python train.py --model="image FSQ autoencoder" --dataset="photos with spoken descriptions (Open Images, Localized Narratives)" --train_examples=203450 --image_size=32 --crop_scale_min=0.5 --horizontal_flip=true --translate=0.12 --color_jitter=0.2 --bottleneck="fsq" --downsampling_factor=4 --encoder_arch="preact_resnet" --encoder_norm="batchnorm" --encoder_activation="silu" --encoder_padding_mode="reflect" --encoder_drop_path=0.2 --encoder_depths=[2, 4, 4] --encoder_kernel_size=3 --encoder_stem="deep" --encoder_avg_pool_shortcut=true --encoder_widths=[96, 144, 208] --loss="mse" --latent_channels=5 --decoder_norm="batchnorm" --decoder_activation="silu" --decoder_widths=[32, 32, 64] --decoder_blocks_per_level=2 --decoder_block="basic" --decoder_attention=false --decoder_upsampling="pixel_shuffle" --levels=5 --init="torch_default" --residual_init="none" --optimizer="muon" --muon_scale="original" --learning_rate=0.029 --momentum=0.85 --nesterov=false --orthogonalizer="newton_schulz_5" --adamw_lr_other_params=0.001 --max_grad_norm=0.5 --max_steps=3900 --batch_size=64 --epochs=1.2 --lr_schedule="cosine" --final_lr_fraction=0.01 --warmup_steps=70 --weight_decay=0.02 --adamw_weight_decay_other_params=0.01
Rows from block 1 of the decoder, named by matrix and row number. Rows with one number belong to one channel. Each number is 128 + 24 x the weight over its row's rms, rounded and kept within 0 to 255. All counts start at 0. After the name is the row's rms in percent of the matrix's.
# convs0: first 3x3 conv (decoder.mid.1.convs.0.weight, 64x64x3x3), inputs 48-63, a 3x3 kernel for each
# convs1: second 3x3 conv (decoder.mid.1.convs.1.weight, 64x64x3x3, transposed), outputs 48-63, a 3x3 kernel for each
convs0.16 100 [125 115  94 116 132 108 153 133 124  88  56 108 118 131 111  89 113  89 136 135 138 159 133 131 121 105 142 167 134 186 139  86 130  94 117 120  75 118 104  80 150 115 126 147 118 106 144 108 132 113 141 132 179 134 102 120 104 106 142 115 141 137 127 125 173 133 105 101 152 125 173 121 136 101 120 131 124 161 156 123 176 104 105 118 127 112 148 139 170 135  71  56  99 137 188 144 108 131 131 116 121 118 125 166 134 100 130 101 122 129 133 128 113 134 119 137 109 105  85 118 116 123 150  90 160 150  91 150 114  79 130 158 133 159 131  90 108 166 117 118 150 141  71 131]
convs0.17 107 [123 119 141 137 113 141 115 131 136 130 171 110 107 147 150  76 126 123 144 149 140 156 147 133 166 164 123 135 126 161 132 129 130 116 136 131 107 109 108  96 146 116  91 113 126 160 100 122 147 142  81 152 108 118 141 112 114 128 172 120 144 182 109 154 141 121 127 143 110 129 129 164 128 123 123 109 142 152 130 112 129 120 145 114 125 170 140 138 129 130 158 143 130 114 108  89 137 128 147 103 104 134 120 102 119 101  93 103 101 113 100 104 129  86 117 133 146 124  95 130 108 127 117 100 138 123 142 176 117 130 150 119 108 121 105 126 149 150 149 201 139 123 121 119]
convs0.18 099 [146 127 110 103 119 105  80  99 135 130 146 161 111 141 114 171 151 124 105 120 117 129 130 140 114 175 130 155 117 143 100 144 153 150 147 108 106 128 134  90 125 122 118 122 138 141 128 121 146 200 111 113  99 131 131 153 122 140 114  73 126 102  98  98 163 158 115 153 140 126 119 149 163 172 137 173 101 150 124 101  85 136 106 134 195 135 128 115 122 122  78 119  97  33 110 136 103 140 113  91 127 109 117 142 140 134 138 137  75 136  97 109 120  91 156 132 130  96 139 133  99 143 140  99 127 120  62 124 107  45 135 136 108 114 138 105 113 113 152 148 119  63 150 103]
convs0.19 099 [100  87 106  69 100 126 110 149 140 139 134 100 173 143 116 117 113  92  83 125 134  96  69 111 126 132 128 147 206 139 139 182 163 139 114 144 127 127 118 119 157 110 109 116 122 133 143 117 126 167 113  88 131 134 109 101 137 121  82 114 144 145 134 112 142 128 140 174 141 107 113 133 134  78 129 108 133 132 149 111 134 108  91 149 121  60 135 121  96 137 104 100 125  73  77 119 120  92  91 102 103 140 102 120 137 119 126 118 101  82 112 122 106  81 138 103  79 130 182 171 136 135 144 133 119 131 108  67 116 147 150 145 150 114 133 110 138 136 136 133 148 149  96 133]
convs0.20 099 [112  93 115 113  90 139 105 148 101 123 147 122 124 109 120 123 146 128 139 115 142 133 114 161 135 116 138 131 113  99 104  93 102 130 126 119 109 115  80 118 110 121 117 101 104 145  99 117 119 158 124 124 117 121 153 132 140 132 125 102 130 133 105 127 122 119 122 221 136 146 104 135 133 109 132 133  73 119 125  90 110 125  99 125 141 255 170 122  96 125 119 165 145 140 215 178 145 183 151 129 140 132 152 164 115 132 123 124 113 128 123 123 168 126 104 122 120 118 140 104 110 255 104 111 145 117 116 132 128 113 124  93 129 137 122 114 124 103 118 122 113 141 151 121]
convs0.21 100 [157 123 104 124 130 100 115 151  76 124 124 112  99  82 100 125 148 116 136 123 128 139 178 138 115  84  78 120 158 158 146 134 162 128  79 126 110 155 120 113 136 111 115  94 107  94 144 135 106 152  92 153 184 128 109 142 130 117  99 137 118 116 113 121 158 141 155 130 179 142 122 130 146 136 125 129 127 131 133 117 146 106 120 106 152 141 170  98  79  63 161 130 116 141 148 116 139  84 137  83 123 116 127 151 144 120  88  95 118 136 118 149 118 124 148 108 104  91 125 100 132 140 174 120 122 149  98 152 163 125 106 118 148 131 165 155 108 139 125 153 159 153 136 167]
convs0.22 098 [125 122 110 122 111 129 138  94 134 142 107  95 116 129 113 109 111 128 133 150 170 115 130 123 149 127 132 153  98 143 119  73 124 127 105 128  92 153 122  68 141 123  61 124 113 130 176 145  87 138 118 138 115 121 122 101  95 119 123 112 118 101 149 107 117 153  53  88 101 109 147 123 121 112 139 102 142 119 119 122 124 133 117 116 134 128 135 129 127 124 134 149 153 123 132 103  83  88 119 100 105 126  77 109 111  86 124 109 119 121  90 111 121 101 160 126 142 117 103 150 109 142 137  68 138 124 113 104 126 143 142 124  90 120 126 141 113 102 141 105 120 168 124 173]
convs0.23 100 [119  73  91 116  94 121 105 129 122  94 109 120 106  80 127 106 101 148 114  87 113 132 127 101 137 134 120 131  94 106 113 139 116 141 128 122 155 116  90 165 141 143 138 118 177 127 122  79 104 137 132 141 116 115 105 126  84 137 129 121 142 152 129 111 102  99 117 137 115 134 142 149 129 135  95 115 210  99 114 134 107 151  82  69 100 185 139 144 161 137 129 111 154 127 101  80 147 121 127 110 121  87 116 115 105 156 110 127 123 134 128 121  76 115 116  97 122 147  90  66 145  91  95 122 126 135 128 178 121 132  94 121 139 111 159 106  95  53 101 180 153 161 136 119]
convs0.24 094 [ 74 118 118 138 135 148 147 143 141 140 144 142 119 118 119 158 147  94  91 101 159 146 142 168 153 179 156 107 116 134  97 155  86 141 171 102 112 115  83 142 141 122 163 132 123 121 147  90 112 153 142 113 111 138  95 106 106 105 115 121 140 127 119 135 115  94 133 205  80 126 135 107  99 161 157 122 145 138 149 118 129 111 137 133  77 106  89 152 177 109 108  78  69 138 138 136 114 141 132 114  55  93 132 144 118 152 155 113 143 126 131  98 134 115  87  94 117 141 128 117 131 108  81 151 155 131 141 155 112 157 133 105 158 129 129  98 162 159 109 140 105  87 107 136]
convs0.25 097 [ 85 122 109 149 107 122 111  90 147 142  89 131 130 105 138 116 158 165 102  67 128 152 163 192  97  95 102 126  94 130 105 146 127 125  92  98 113 126 119 106 163 134  96 135 116 128 125 127 135 210 164 134 133 115 111 120 123 131 138 138 119  91 103 110 108 118 132 135 188 126 115 134 127 143 126 137 161 139 102 137  96  99 102 124 121 162 150  95  86 131 123  75 120 137 157  98 137 200 113 131  86 130 117 132 120 146 123 113 111  98 127  78 156 151  97 104 141 115  91 126 113 151 120 117 151 125 130 135 104 123 167 132 121 130 146  87  91 134 112  61 116 104 108 118]
convs1.16 086 [123 100 103 146 148 138 136 181 143 155 140 144 149 107 121 168 188  79 142 141 134 164 130 118 124 116 124 153 149 137 120 101  91  90 101  83  99  99 114 149 153 102 106 116 119 125 126 120 159  94 121 134 116 142 153 130 121 135 106 116 145 176 116 112 140 121 173 145 188 163 141 138  99 109 143  99 111 137 137 143 168 135  93 165  97 113 112  99 163 160 143 127 130 116  67 113 133 117 131 116 153 122 130 122 143  87  96  80 174 128 126 135 119 153 149 165 153 128 129 175 126 124 148 129 141 145 141  87 129  93 120 145 144 120 102 136  86 116 112  78 126 108 101 104]
convs1.17 092 [133 129 143 151 113 113  99  99 151 109 135 154 137 111 135 107 181 132 131 135  82 108 120 117 144 137 117 131 141 128  81 123  83 143 168  79 138 106 146 109 119 113 106 123 129 114 122 125 129 142 165 157 119 120 130 125 118 128  94 113 160 138 121 120 106 115 137 148 116 163 126 141 141 130 141 114 165 133 115 129  98 145 133 139  99 145 141 134 153  91 133 126 123 137  90  92 179 147 139 139 115 124 176  91 119 132 152 143 119 115 126 131 143 104 142 189 153 118  96 176 160 120 163 154 105 163 133 125 137  77 132 144  89  94 104 133 139 109 146 123  94 110 129 161]
convs1.18 097 [129 159 162 143 144 155 134 112 134 121 117 118 119  88 114 113 177 162 154 145 114 106  94 134 131 130 141 152 133 181  84 117 118 111 115 117  92 147 145  90 154 109 133 135 120 105  75 138 105 110 110 126 151 100 126 157 146 147 166 138 128  98 122 150 133 139 151 205 152 136 152 166 143 163 135 144 138 145 111 138 157 144 121 170 145  99 163 152 112 142  84 146 125 133 154 189 153 178 111 137 112 106 142  81 138 103 133 146 166  84  99 156 144 158 152 106 162 116 133 129 111 130 171 101  66 132 119 108 145  93 121  98 135 114 139 111 149 145 124 116 155 151 107 170]
convs1.19 092 [106 116 134 144 120 150 135 184 125 135 169 131 147 183 137 107 159 121 150 135 101 133 130  79 158 145 112 156 156 140 126 167 119 145 149 119 106 167 142 124 222 163 111 133 135  82 112 145 105 108 173 117 102 139 106 134 140 102 143 147 120 160 183 127 106 151 136 128 145 125 124 141 149 118 113  78 151 104 124 154 180 131 122 124 122 131 110 148 116 128  91 126 137 134 144 165 128  72 114 121 150 181 115 155 168  82 150 109 116 118 117 124  84 111 133 133 175 157 137 164 125 124 154 176 147 145 103 150 141 126 150 142 117 145 118 123 109 123 145  92 160 136  94 152]
convs1.20 119 [126 134 147 154 140 173  83 146 115 107 149 116 147 141 119 132 183 117  79 103 145 136 166  94 116 134 111 160 124 145 105  87  92 108  97  99 146  82 140 148 156 187  93 115 138 141 157 111 169 111 117  74 124 109 124 110 113 117 143 114 162 172 163 134 111 169 152 126 137 118 110 116 142 152 149 101  99 122 117 144 149 136 172 138 110 156 137 117 138 138  98 147 128 146 110 148 139 105 118 132 152 104 102 157 143 105 125  88 111  94 129 119 123 136 121 132 140 118  99 103 130 114 158 130  95 171 133 151 160 124 156 130 149 121 116 121 109 113 171 114 172 132 100 135]
convs1.21 082 [150 170 126 166 141 121 135 124 134 117 151  99 157 142 132 119 148 154 131 168 185 111  94 151 137 116 121 138 129 131 143 105 133 155 142 131 148  95 127 144 169 117 113 114 134  98 125 112 117 113 136  73  72 113 107 156 141 102  97 106 126 127 121 111 110 112 141 134 107 170 145 119 147 174  87 106 179  99 109 115 138 132 127 139  73 120 133 104 111 121  71  78 117 104 119 144  99 112 138 132 133 155  91  85 132 126 139 143 175 119 133 130 105 135 145 129 140 120 153 113 143 191 124 104 131 124  88 144 126  70 132 119 103 123 125 174 104 163 140  91 153 140 100 130]
convs1.22 102 [119 150 121 138 108 132 162 123 144 118 176 137 158 131 113 106  91 103 109 167 115  91 129 105 127 121 115 175 147 131 138 121 104 128 126 128 124 105 147 131 146  99 112 104 112 117  89 127 106  97 106 133 116 121  98 133  76  88 131 104 129 123 116 132 132 136 154 162 138 107  94 117  97  93 114 128 148 112 134 132 135 149 100 153 156  70 139 150 110 111 137  78 138 142 116 138 153 173 133 107 136 135 134  99 135 179 160 134 167 118  94 133  82  70 122 115 110 127 122 177 133  76 103 130 154 169 148 147 173 143 134 125 137  88 124  92 150  90 133 106  95 146  95 143]
convs1.23 101 [ 97 128  99 111  93 122  78  91 103 100 139 117 168 108 133 111 185 125 133 141 124 140 105 142 115 140 123 116 121 123  77 109 106 128 114 128 107 117 124 144 118 108 138 121 107 137 168 138 170 138 161 182 107 159 138 117 135 114  92 150 137 164 135 126 162 125 134 128 151 151 130 172 113  73 119 130 158 116 110 109  83 135 119 124 118 151 119 146 165 143 155 170 159 139  97 131 166 145 184 120 168 123 154 140 119 132 144 167 147 137 114 148 111 117 132 124 138 128 131 104 152 155  83 169 157 112 138 138 114 101 183 112 147  87 109 146 135 119 101 104  98 150 126 124]
convs1.24 083 [111 108 111 108  71 121 109 127 132 155 120 146 160 130 130  69 156  83  94 135 125  73 131 112 102 111 129 135 117 135 168 121  87  87 114 135 122 145 108 110 181 125  87 122 120 117 127 111 136 148 154 123 116 135 138  97 103 135 135 103 115 165 119 183 137 157 129 151 129 152 149 140 130 118 145 131 164 131 133 136 145 143 115 103 114 114 117 144 180 161 116 111  93 142 156 138 141 120 105 112 110 114 120  97 114 112 144  95  96 129 148  95  92 133 151 140 157 139 114 137 145  81 158 143 147 122 135 141 100  85 161 131 130  97  93 127 153 114 128  94 126 113  90 130]
convs1.25 097 [ 91 153 111 138 161 152 130 152 110 121 132 133 162 151 133 144 132 128 150  86 142  81 137 104  88 172 129 130 126 139  90 135  74 117 129 138 109 134 110 129 175 129 114 120 113 139 124  82  84 113  57 106 134  89 144  84 155 141 138 107 138 116 131 129 131 147 155 125 148 128 134 166 131 138 116 117 125 147 140 105 120 144 137 104 115 140 154 119 100 126 135 142 117  91 140 134 137  98  85 190 174 136 155 142 120 155 147 140 120 137 126 126  99 100 167 148 110 113  91  93 118 140 117 123 174 118  97 120 127 121  95  93 129 153 118 130 166 113 140 171 107 107 116 100]