{
  "encoder_arch": "preact_resnet",
  "train_examples": 203450,
  "color_jitter": 0.2,
  "bottleneck": "fsq",
  "encoder_drop_path": 0.2,
  "encoder_kernel_size": 3,
  "encoder_stem": "deep",
  "decoder_norm": "batchnorm",
  "decoder_activation": "silu",
  "batch_size": 64
}
Rows from block 2 of the decoder of a small image FSQ autoencoder, named by matrix and row number. Rows with one number belong to one channel. Each number is 500 + 25 x the weight over its row's rms, rounded and kept within 0 to 999. All counts start at 0. Numbers have three digits each. After the name is the row's rms in percent of the matrix's.
After each channel's rows are labels from the 100 images, of 14976, where the channel reaches its highest value: "place" is the part of the image that holds the peak. Only what is clearly more common there than usual is listed. The data: photos with spoken descriptions (Open Images, Localized Narratives).
# convs0: first 3x3 conv (decoder.decb.0.0.convs.0.weight, 32x32x3x3), inputs 0-31, a 3x3 kernel for each
# convs1: second 3x3 conv (decoder.decb.0.0.convs.1.weight, 32x32x3x3, transposed), outputs 0-31, a 3x3 kernel for each

convs0.21 101:534506527459443450478492504455482498502506465509440484475481488538560516498529498487505518508506507474524494493501498476472490467481508514516528512484502509455493509541547508450495527464490528477492483478492513540474510427498526471543503489521468457468509500456489528468492478497481473553471524533508502514471480476496451454520495499514485480504486489537517508482469466505480472456490501498535508460479503493481472483443467475458488464476498478512491477508460501488501501503499502520516504532518480485433472491506479508494486474456474506502509485509481489457470470476534463515504501492474448477470481469535458580470519501483483477501512503472480490500497505514458515495462500500515504481512449456480475515489509451491490505484525504517484508490491500519500482527487454488495440455480501461456519523486493506476445512498477477515472511517512500497476474500505477505
convs1.21 097:467451474512530532460489503513505500506472490523501533527514514492502544519507534480501507531498520509512501506513525490540499469480485482443493558501511470444487480496474481553500456487488502519472484546483484508417472465520489485506520526509514471511543486460501469516473547500488553508466531513509446480495489505484477472506537483502497475473497458518495493539508536530491515523503507502503475517474482519531513489454445505507495476503470477545484488507477503511481519490500476470485488495502549518496483456490505505505444515489479493505487492499499433517480463478525536525481473499524533496533529516499507478505507526480509500451508496485466510528496492541482503491481454454540472538551500474519511509513468515534511474497459502491453525490463520505488509484520529493505525514501485536465455533493492512494458450460451503473525508507522504494569508529513489499
place: top left

convs0.19 095:523495545520512499486491518488496535508480517463476472510511504495578529454507514502547492505525482494531458487485518471516510481520516475493501489507498457485504507498524476507512513544506449445456504497508467468457492487535506467516483494465508566509524524533495500504487524434493608507468465479498527529522521541496472457510492530467502496508518512507530491500527532469459487456498458443509462484465489486453489532506481529516493515529499471534519469483523503506501506482513502487517484495511530464487513511515488477485516503470475505490501489468506474433501520475507544510492539496504486503469552519487529533493544478515522506472502465503498469541486522483418503541527510477519499480535478489500497503547522449474511526504480467510506478522539489516500480515475492491483502501514508524476482490494486506476485518514521520517509517501512483493527518521550510516
convs1.19 104:502513516468506507497497501498510492467528509492489510519502511493507496485488498515525515450503500476483503472500514501460502511494495500502531521514511509491513512447508532485508525546494462512484523473492551534489512530513446498517488525519487464519502449468526487494540508523502495513503481501544549524515549477511503486454493485522506523498465500512498551455430490464495518518531500514554506501504515511467500489503496509511504518516495480490476474479451446470504485510508464487483508535491516500489566492509538478499497520518487453511498465497513567508471509484470490505461450526460442513500461458497524484491511479486482483503560515482547526476522496503526531492518511517464495471491518507459495533495518553520517509499486523545495508515534477499490523445501511559535478496535508462515522502530509466508548520562522438543461457498515510476494476456489508470
place: bottom left

convs0.9 101:498485489507525477518500509477487511503484486472520502538467479508465480504501485539523448552531464518490466480484481491483471479487464512443514521475519490480509467489488497526487495466488506492494485487494517470496508481482557557453489498484500503499535506482514442516513522474588551466553476469486532499530498466505510496497473489497490509544513504477500496523476475502515501542498483505498465545503509515479479482493466507503488471476473473427548472482487499488499517499481523500470499484465534480430518461504516498474520475467514504469502486492478491475498504526535496505481511493516507496497531528536563485520463492521467460525464464514490484529476474501479472522551492485521502493508467528480513529549497504477466477536502523503495540495477516516466473533490479535519428473482497504494495484478503487472528508473536448474490481481465493488472475523454491474
convs1.9 101:522492501533486482529496486537495490516456503493460490483524520543517500497533459504469499485505498480490492535500503539541551521526528465511501457532499501542522517504523484485468518488520461530472500515509492526484519513483492426443522527477522529515507550502512519499521484469522518502515485518462483510489515498498492479479530498481524530503513507521550509537540503516521499472488461506465511484517461508526467550484499527512502499497503518513523519550509486489452487553463491529477513473479484512522514526534515513504522460453518467473522493501480483525499502502521493461542516468494517476529507478505542446483467514543523443577483507552519493482480489523511496513516508481484490488486503482511508494475511510479505515482514483483490484470436498475440529508528489476490506452508530532543543536568518487497538538536520541481496497484489513517465470504486518509
place: top right

convs0.15 104:492479510458495509506503528452474455523512530462475482492499491475491522504489513487485498471472522469450485482494508515547543503514523519493477497473477471483483513491510485450498488509513491502446516501543462529475506517557515477504515500501534477521512551505494496482532489551485557536494481507516496506489484532518511519507441492503475493497484510500471466513492501524511509533510497522492510518509489513540487518512501500485470505501479507512489480500506454453462455389481474439491516510521472481463519516527482527509526510486505513515507499482443485426501526472493478491524484519494494501520482543490492523488475476495480457570541529486502482508483507490509487499492490476464468446491463459467476511531500483482503512535527481528507489521522489494513455484463496490498459505464507499478483512445490491480519520453526484469493520491490464460538483485510524443
convs1.15 102:491533512398486480481514500490530521509564519503557500484479494459525461455496499493505509501524497505509523486512493483506476491534515529522527482497517479502505527471507508498496517501489467504521456464494463508472521529530475500561489515494463460463469473433446463444465466475467488489454464484513544529501538509485522523484502504501524495493493491467494491458468471465534497489532486495526484496530480492492525489509535493518526529512525501503509500499519496482486493487485535504499521488472482433444520493474509494471494502520479501482490476492480537517496486519473526509458519520465491503519507497505517508495480457488496507478504521470482466492505488506525509515503502540489505548520535545519484501501509494505524463492522479482493474475483504482496518468500521553537472476485547473526546489490565532571496461515501478482479493498484456465501455468490487505
place: bottom centre

convs0.3 101:508499483495495496458478425490512495492519539497461516507545507514523519499504485492492501509500501527503506453477488489494518494504509477490478518531518525511509484463443465503493511464495489468521510525495502461498485502494487494515518463470481512505495511545483536521531556533578521481465479478478477504500509486519528541463509475499507493475474422488416477568596538467466469497516513453482476490495516459531479514496498537515514472484486493520504500467474493477517481544506471517501453480448520513518441511514463481492483461499453466480519488488482465497485485502502493492505517475504509492487546526520489453502442476479494499499477460519503479513513488471460502503507488495495513506457480510498505512477472460534500521518550458498485451471474495491493474476511501485528458501496507491502492453504513480518512498482513479511508476498507470478478511498513492519
convs1.3 089:533497529478496473471432433522546526486512560470501483461490519487528542517524520502510491553528537492539492492510499514506528511500515490494491490444481482545511463482480520479504498487474486469522436514477486482519506498502489459490502517520471481508498497540472487554513457483474506486512504494499490508508505524513517511522534544495478455526488482527513527501526479533502499468498463485522505493523540512491512504509510479477544507497538512519515505513506474468530537528489547508490462472482521524519535510506458497488512491501533520511476508498490482505512511494473477518488532489515540531487521500508547505476514487506459487480522531510452498507473489510549519485507509525500526509464473463502463498507513523492475494519525477511503488494508531547514513467459499531484509476489464489478487567556527558521514584493509491480549528498525561496512497548501493551
place: bottom right

convs0.18 100:510541489481516511480515491467575526477509514464506506538526514507501486482500487524550483502539511486506512523518491544514490527533505500507498514500496484494457490492498493582541469524503487515453457494486487478487473471504492524480446481498531498500525552499518469509450479558510511513475493492479511540511526518505500514481485514510531515510491519467508455527423471459502493478492496503515507491501495482521508453475512538491528478485486504457503485470535494461500511508501468533526503532507491543520541504477488539499481459541465471498475486511498512520481477526523527467509527475515502472491504502539558510488474496499497530542472543534490531463466498448485551517514494470475505515519499526504494541519496551514515495501494500483490512511492497502481486472513487434517512491507474476536522537528511473516515514497517514515511449499467537523471591502509523508
convs1.18 104:523474492467483487522433528478488516464463526467465524509525515491513509444471452485446480524498507484505511512487494513532484517496478537500509524513503536527493536497513495501455485522519477496462503524506535539488487482513529501515503514482469503473503516497492524470476490484483502489460440484486519509498499488501479506509494521516518521499488489546534443539503456561499551524476512467446549496478482485487477483502461494479496472585560482528476498513503514498488496507503538504532523519465520505504527496472506529518503467477494527519487493532495497513504519520515464489522506507510440493476460496494513491512471519507536485486516512473525511523535522507491469507534527539502512503470477509488497498502513471517477470529552513497499500453514527511531498492472489472496500501503486575521491526441461484426472554524517543470516544493477502537503489476504524502
place: bottom right

convs0.31 101:473500512477519504496484487521536483531507534477511488513565484541541496467508499495552509492561524501478440507480491497504485510508503493495488494502496469479487482500506486547486475505468492510505487494473485478469491499492503514478508487488522449504520548548473517527499504502448532488491508480497506493461438509441471485520494477483474482508502506479474492504546494500527467485524507496534478506461448500544501510559461471472489461469513541541502509508508478463466512533494506468476492543492538525506487467498471524498471520464527517500502432455487484461513529467481489487456472489490509531478464497504569551517569510492457486470510482509516485548531482496485468471492494545503509514459511506503477479501455519536480458489459488480496502523498478484509464501485491474510501510491503477503503509505488526487487463457479488449471463459508488478488492484489501478
convs1.31 104:535518532520573513506470477554523522487463462493470486485503491471542539514506459421451468484517492478529481530492505533524490460487477474514488493550505514577511494488524486559500484484481512525506480466495507474474480485473528525480489463459474519494468507493485501516515465511491524500508500504501472472491482519505494506513492489534525518533516500546512498531519487517465503506486485480465529530465473530508524520505474496483462498473520479522470512501494453481505487571516454476499514490506527493497520520507550485522526547528530514495487517494512495488514497487472477490540534528507479508500537516550547514520506522535476508533497498509494491529529503524441519512545531468524533486471474489480499551485490529532564506506491512549523495511483494474466519486490479450467484496470514527508556536493511493487516504463510483491497496511505483478518476507500485537
place: bottom right; bottom left

convs0.16 098:478522485461494484477516477491510488491533462494503486528519506519574548508532504504483477510518481493516517485494495472487488496487477463507475480499495460485473493491536479446475482523496481487493532512498498469481472523525484523511486511492531518517500469444496479471475511526500523544470462503457497497475480471481489480492496478542509491522509504544490479533476462502509498482503496488469496445519469488482470519523517456541514513495512528472525497506487456507512521459500479512507509493480458533503468512504505488477501592539462460472452492463458463460463443474509530525510463483500509500483522531493536518493515531529534476492468474491484500459419487572529548515499500441434473472495493476524483471479516468471497483495486472492496497515510489517513493514527472446518490474490496470496501501520489500526480484483517468508484478467488488513477502478525495528
convs1.16 095:522516507489489518499519504518489511494480487501481513470503530414534492429460501575532476513500494503474491501520475470498484496500512492500522464455498477507531501573534469492501548498508508466478520520476495514475497471503472486470473488506501521516507480502507485482492563519510525532499517517507464507495442482542527527460457456512502481504527454500503492519471530493526483530481524568501493510545512466520469513550535481490478476529481522544500474518493492531478500518504499526502470440522485479505493514532512493526511471445528519536495465501485485527524530539519473457493468481481467481502493511527540508524506492468515487493503490531558506468470480489548516498509456502504517505487519494520511480506482529485496549526516489481472478559494506531509513499546497475476469516477512549474500517500458488501500522498462539464473483486507500517506500502521477476
place: top left

convs0.25 098:479488504515493468496505469527512499509541444498521490493456490541518538472495513487460432496471415526500444518478474499488477499489478504525496518510479525522503510486506509474491516486489498485468507567515482497500497503535467490522491482506495539469519482489481507461496521492523482518506513491495539459519493457493472469469504471508502506480485460535493530548468500502495472530525506484481487518469531510486494468494477508483529514532500497574497530496489446470496469465506475470500481506508537478522505479500513470477508517523459502504484514497466506453498527487479514483454512472471496476501513497548487545509541496492484499445457470497467503447453453493475500507457491472493466505486497531489487494479482492479452515479537498464513527507545536527517479462437473448456494468459487511515497509487475491459528491480505485486524485505511516511479514485453523480
convs1.25 095:502545500444473480472474508505485496500499465505494470489495479502534459485518453483516513499514497517515503501520503539556510546512481515527502547548501488464484522535505509493465495538522510521492437500496509484519488452499520525529473479500508478508456445470500491498495488477469457490494485503494504492490528469495505506533561519502522505553554539549515487558545488474501478459532490451548517490513501490503497512474531509447507516521455530536521449458501537495520505478540490501528519517499477454451520474487500474488455459466484482499515460498539471524482498505503499521506528539497506517494504512484493485477500512516489533503496544491472499515493473512491519533503502527512469544538506518517529499489501522524515496507514445496466474466479514513519540526490519532516524523518545506531532489508498481497492493509546539521518544532478502557501525527471493489
place: bottom centre

convs0.0 103:483504500507473492474480477476515502519498519522484509496519516504489476505496484509521560518496527502464507494489486478478474496485482474494466490501472454469452500501484482482494504462513527512542500489571495472542493457513506497514505516536492492491509470508493485481471466483500495516481496447546508521518463489506493478493485479480452462468461477491430473482476493479502482459466489488476515510514509514540524539482530505503488540504541482524545526513519520519465512529485509513474494549557536481538484514512493492564525507554475496492500459510474476480487489502490479482487509494476492465483491482504472481517481496474461456531513483452482439519567488525516491476516477463509512460479480459493469479491499473490484477487485490482475499453450513481457508493489475525496506498485455460492481510513488502507492469479449437468482428496514487474490519461515464468
convs1.0 093:537508532489532509492493508469494519456479520477501522470474518504461507462470486486472479541470466492459464481494521474465494544494524517492519529484529529520543513493475544516507502526485421519499449523474463512444466480493420465501453504495490473484476443447501451463517522511459544503464508505500501506507489485468456453514492513533500523494476498480454497502488494497500494528531512554540530526529548515480521496534520469499510478484494499514501488519508521463477492499476506503471484502484455495474498478484546530534504495536470481501498520529495504523478497497506482538490503523502516521473445468465482477488481468497501520484513492526524515477506496503526466526493468522516557499510538522551532517527524517533524501529512527515511495465485465469510521488477518523477487500502477534515454514505469509521472513467493496462505515486526502480528493502528515525
place: top left

convs0.20 100:518495503456486528477502509487532491473529485500496495457549545454618501527524474477507497411515532417531525482476495503499504507507522484499488488485473516510488504483495495513497509524486481536506481519504479507496466474493470431489480451480502497444493500460496517475522509500530478521499505501462478494484477510497479487480504497495498488493505497486494501506450516485481460503479493494466511501515483499514482455489494477466469511500501461507482489504469513503487511510487474520502448531517391576574494517515470479528449517516509526488519514510521481530519493506507500490495469498468467497515522474494500525477509517506489514489506518504528494484507493501518483507465490479492471507505467466510475473482500452510519496487497481460485504502510492513514471495476489500474522480490548497506504518509471507521467515505423570521449501504514508497525513512512502497
convs1.20 122:516548511525531505507546488499497457528454422517445446521465467497523532471507487510472472502448499491475512484513530518509508500485535494514534534498527524508548471482531471498524484496473496521546538556573551503517505505493505514476494505486475498553501525551505516522495507470509502497490505471495496485463462508480468498495497520483510511511518490510518526522529521525540506494503507513543514497499535519544499498559510500509529494544534510547545511529503506480498498504507499530520506486529467473503472492561480492531518472508509491514534502484514470532515533531493512529506534527497541516477511525526528484489498480492522469507544460489533489495523488477508484504529481500471509491445495497495532487502492509481470503494488514519517485528540488501536495500490494470546492529538513519481489435512487447494500542527522541539504503534514480529516450520506495550
place: top left

convs0.28 092:533483529489485493470507481485525462491525493486501511494520465466539571478476490520496524517515519484508485496484483526504487525485497502475474523516493528502517504470485478489450498559482508477504474541452500514469496507518535481511529502512521473487534487496513482490493476500496471521474503479525489509536498457523504479469496490431454452447463486467504530469486500499501482507489498500466488532487523483508465489505470517522479505474490489464518498525496508479524495495467494505474498492472500521481500519497473510461449501516493526458508490480521516469526532474482429463505478489497456478494515521476513525492493532456488453473466503465476464485501477494552531483518496466481491478483523467475498510507443496505484513489461489487473482473462482469484490491503517493473527502466483514456447489479453490487492496508471465469474488477429429469477427451486467470
convs1.28 107:493515535514527505501512494482483519474482500491460495500503490461546479486507505512490481474507458487493466507490480528526500519539509477559499489552474486533501529499521512490508492495508507410460472471482420435480497497496509460500503507517515513506466513493459503485522523510519500524539513523456498506449487486494521492524512488477480492487493495530485457549513457491542472494497499507500511516514507507550511535509536541493487471485502479507532507529509500516501524488496517501499461490500516472491496492507493505523513468498495503510473505512475496482484498465513482471510490503523515509484490533500489540484482513509492533498418512524471499463453462471517470475457460513504540541507545514514557500495467501494492512509510479445520499468490558488490542519503493473524474447496555498496547471515556510519487499564461501555473504514452514492464521498486480468
place: top left

convs0.30 097:492500478479474451505534511465488431525528486523511495484542482496534497492512521486465489502516522527546527498491476508516493494497522498475549471479488505537516494457459477462460496489501491474511478466505491541510501470454521512467522488501471520507480507525467491481514448479495508500544527497488469477518479487502525502468498461517487527506539466452504511462476486512540513516481460519471495490483527507490505519547516520535504525469507462531483505514479484492469505476510501512524467458493523518493492481506505452494455518448520493480508466470496462498529522482504487486518536535485509496496478486494532476499525458468490476481533488422477447472495497502478469472533485490533495481497462527512502485517528558448477465483493536533525491522512468494521470469526443453501462463457506530507493506473503500495507484492480473471499460497444459501465461486516502512
convs1.30 098:476425468546519532526482503496484505518488490538478481480506510490480550539479515482510503508507493484488482519485492505496461514505488483470486490519521485450472513528513476496515497496518460516492532503493476486460522512491492504489511539488504551513471528474462466490492454465506539483488474469504457502527436509519488510464474477468407399530493471505497508521525520449476516477482511527486508525447456498502497513485498497475451513476512485534490464472535504495479482472486530526515499497510502502519545535521545487490462502490514528486478504484489474510531480500480471509478443454527498498503536516510505485530531534509512531518488488533515517503531532521476503500491487486514477497544495462480469532528516463451496467442460488495496545532526471470476532543546495513514493503510466494482491508503481492492510512477508524480490504499484532514499506542500506490
place: top right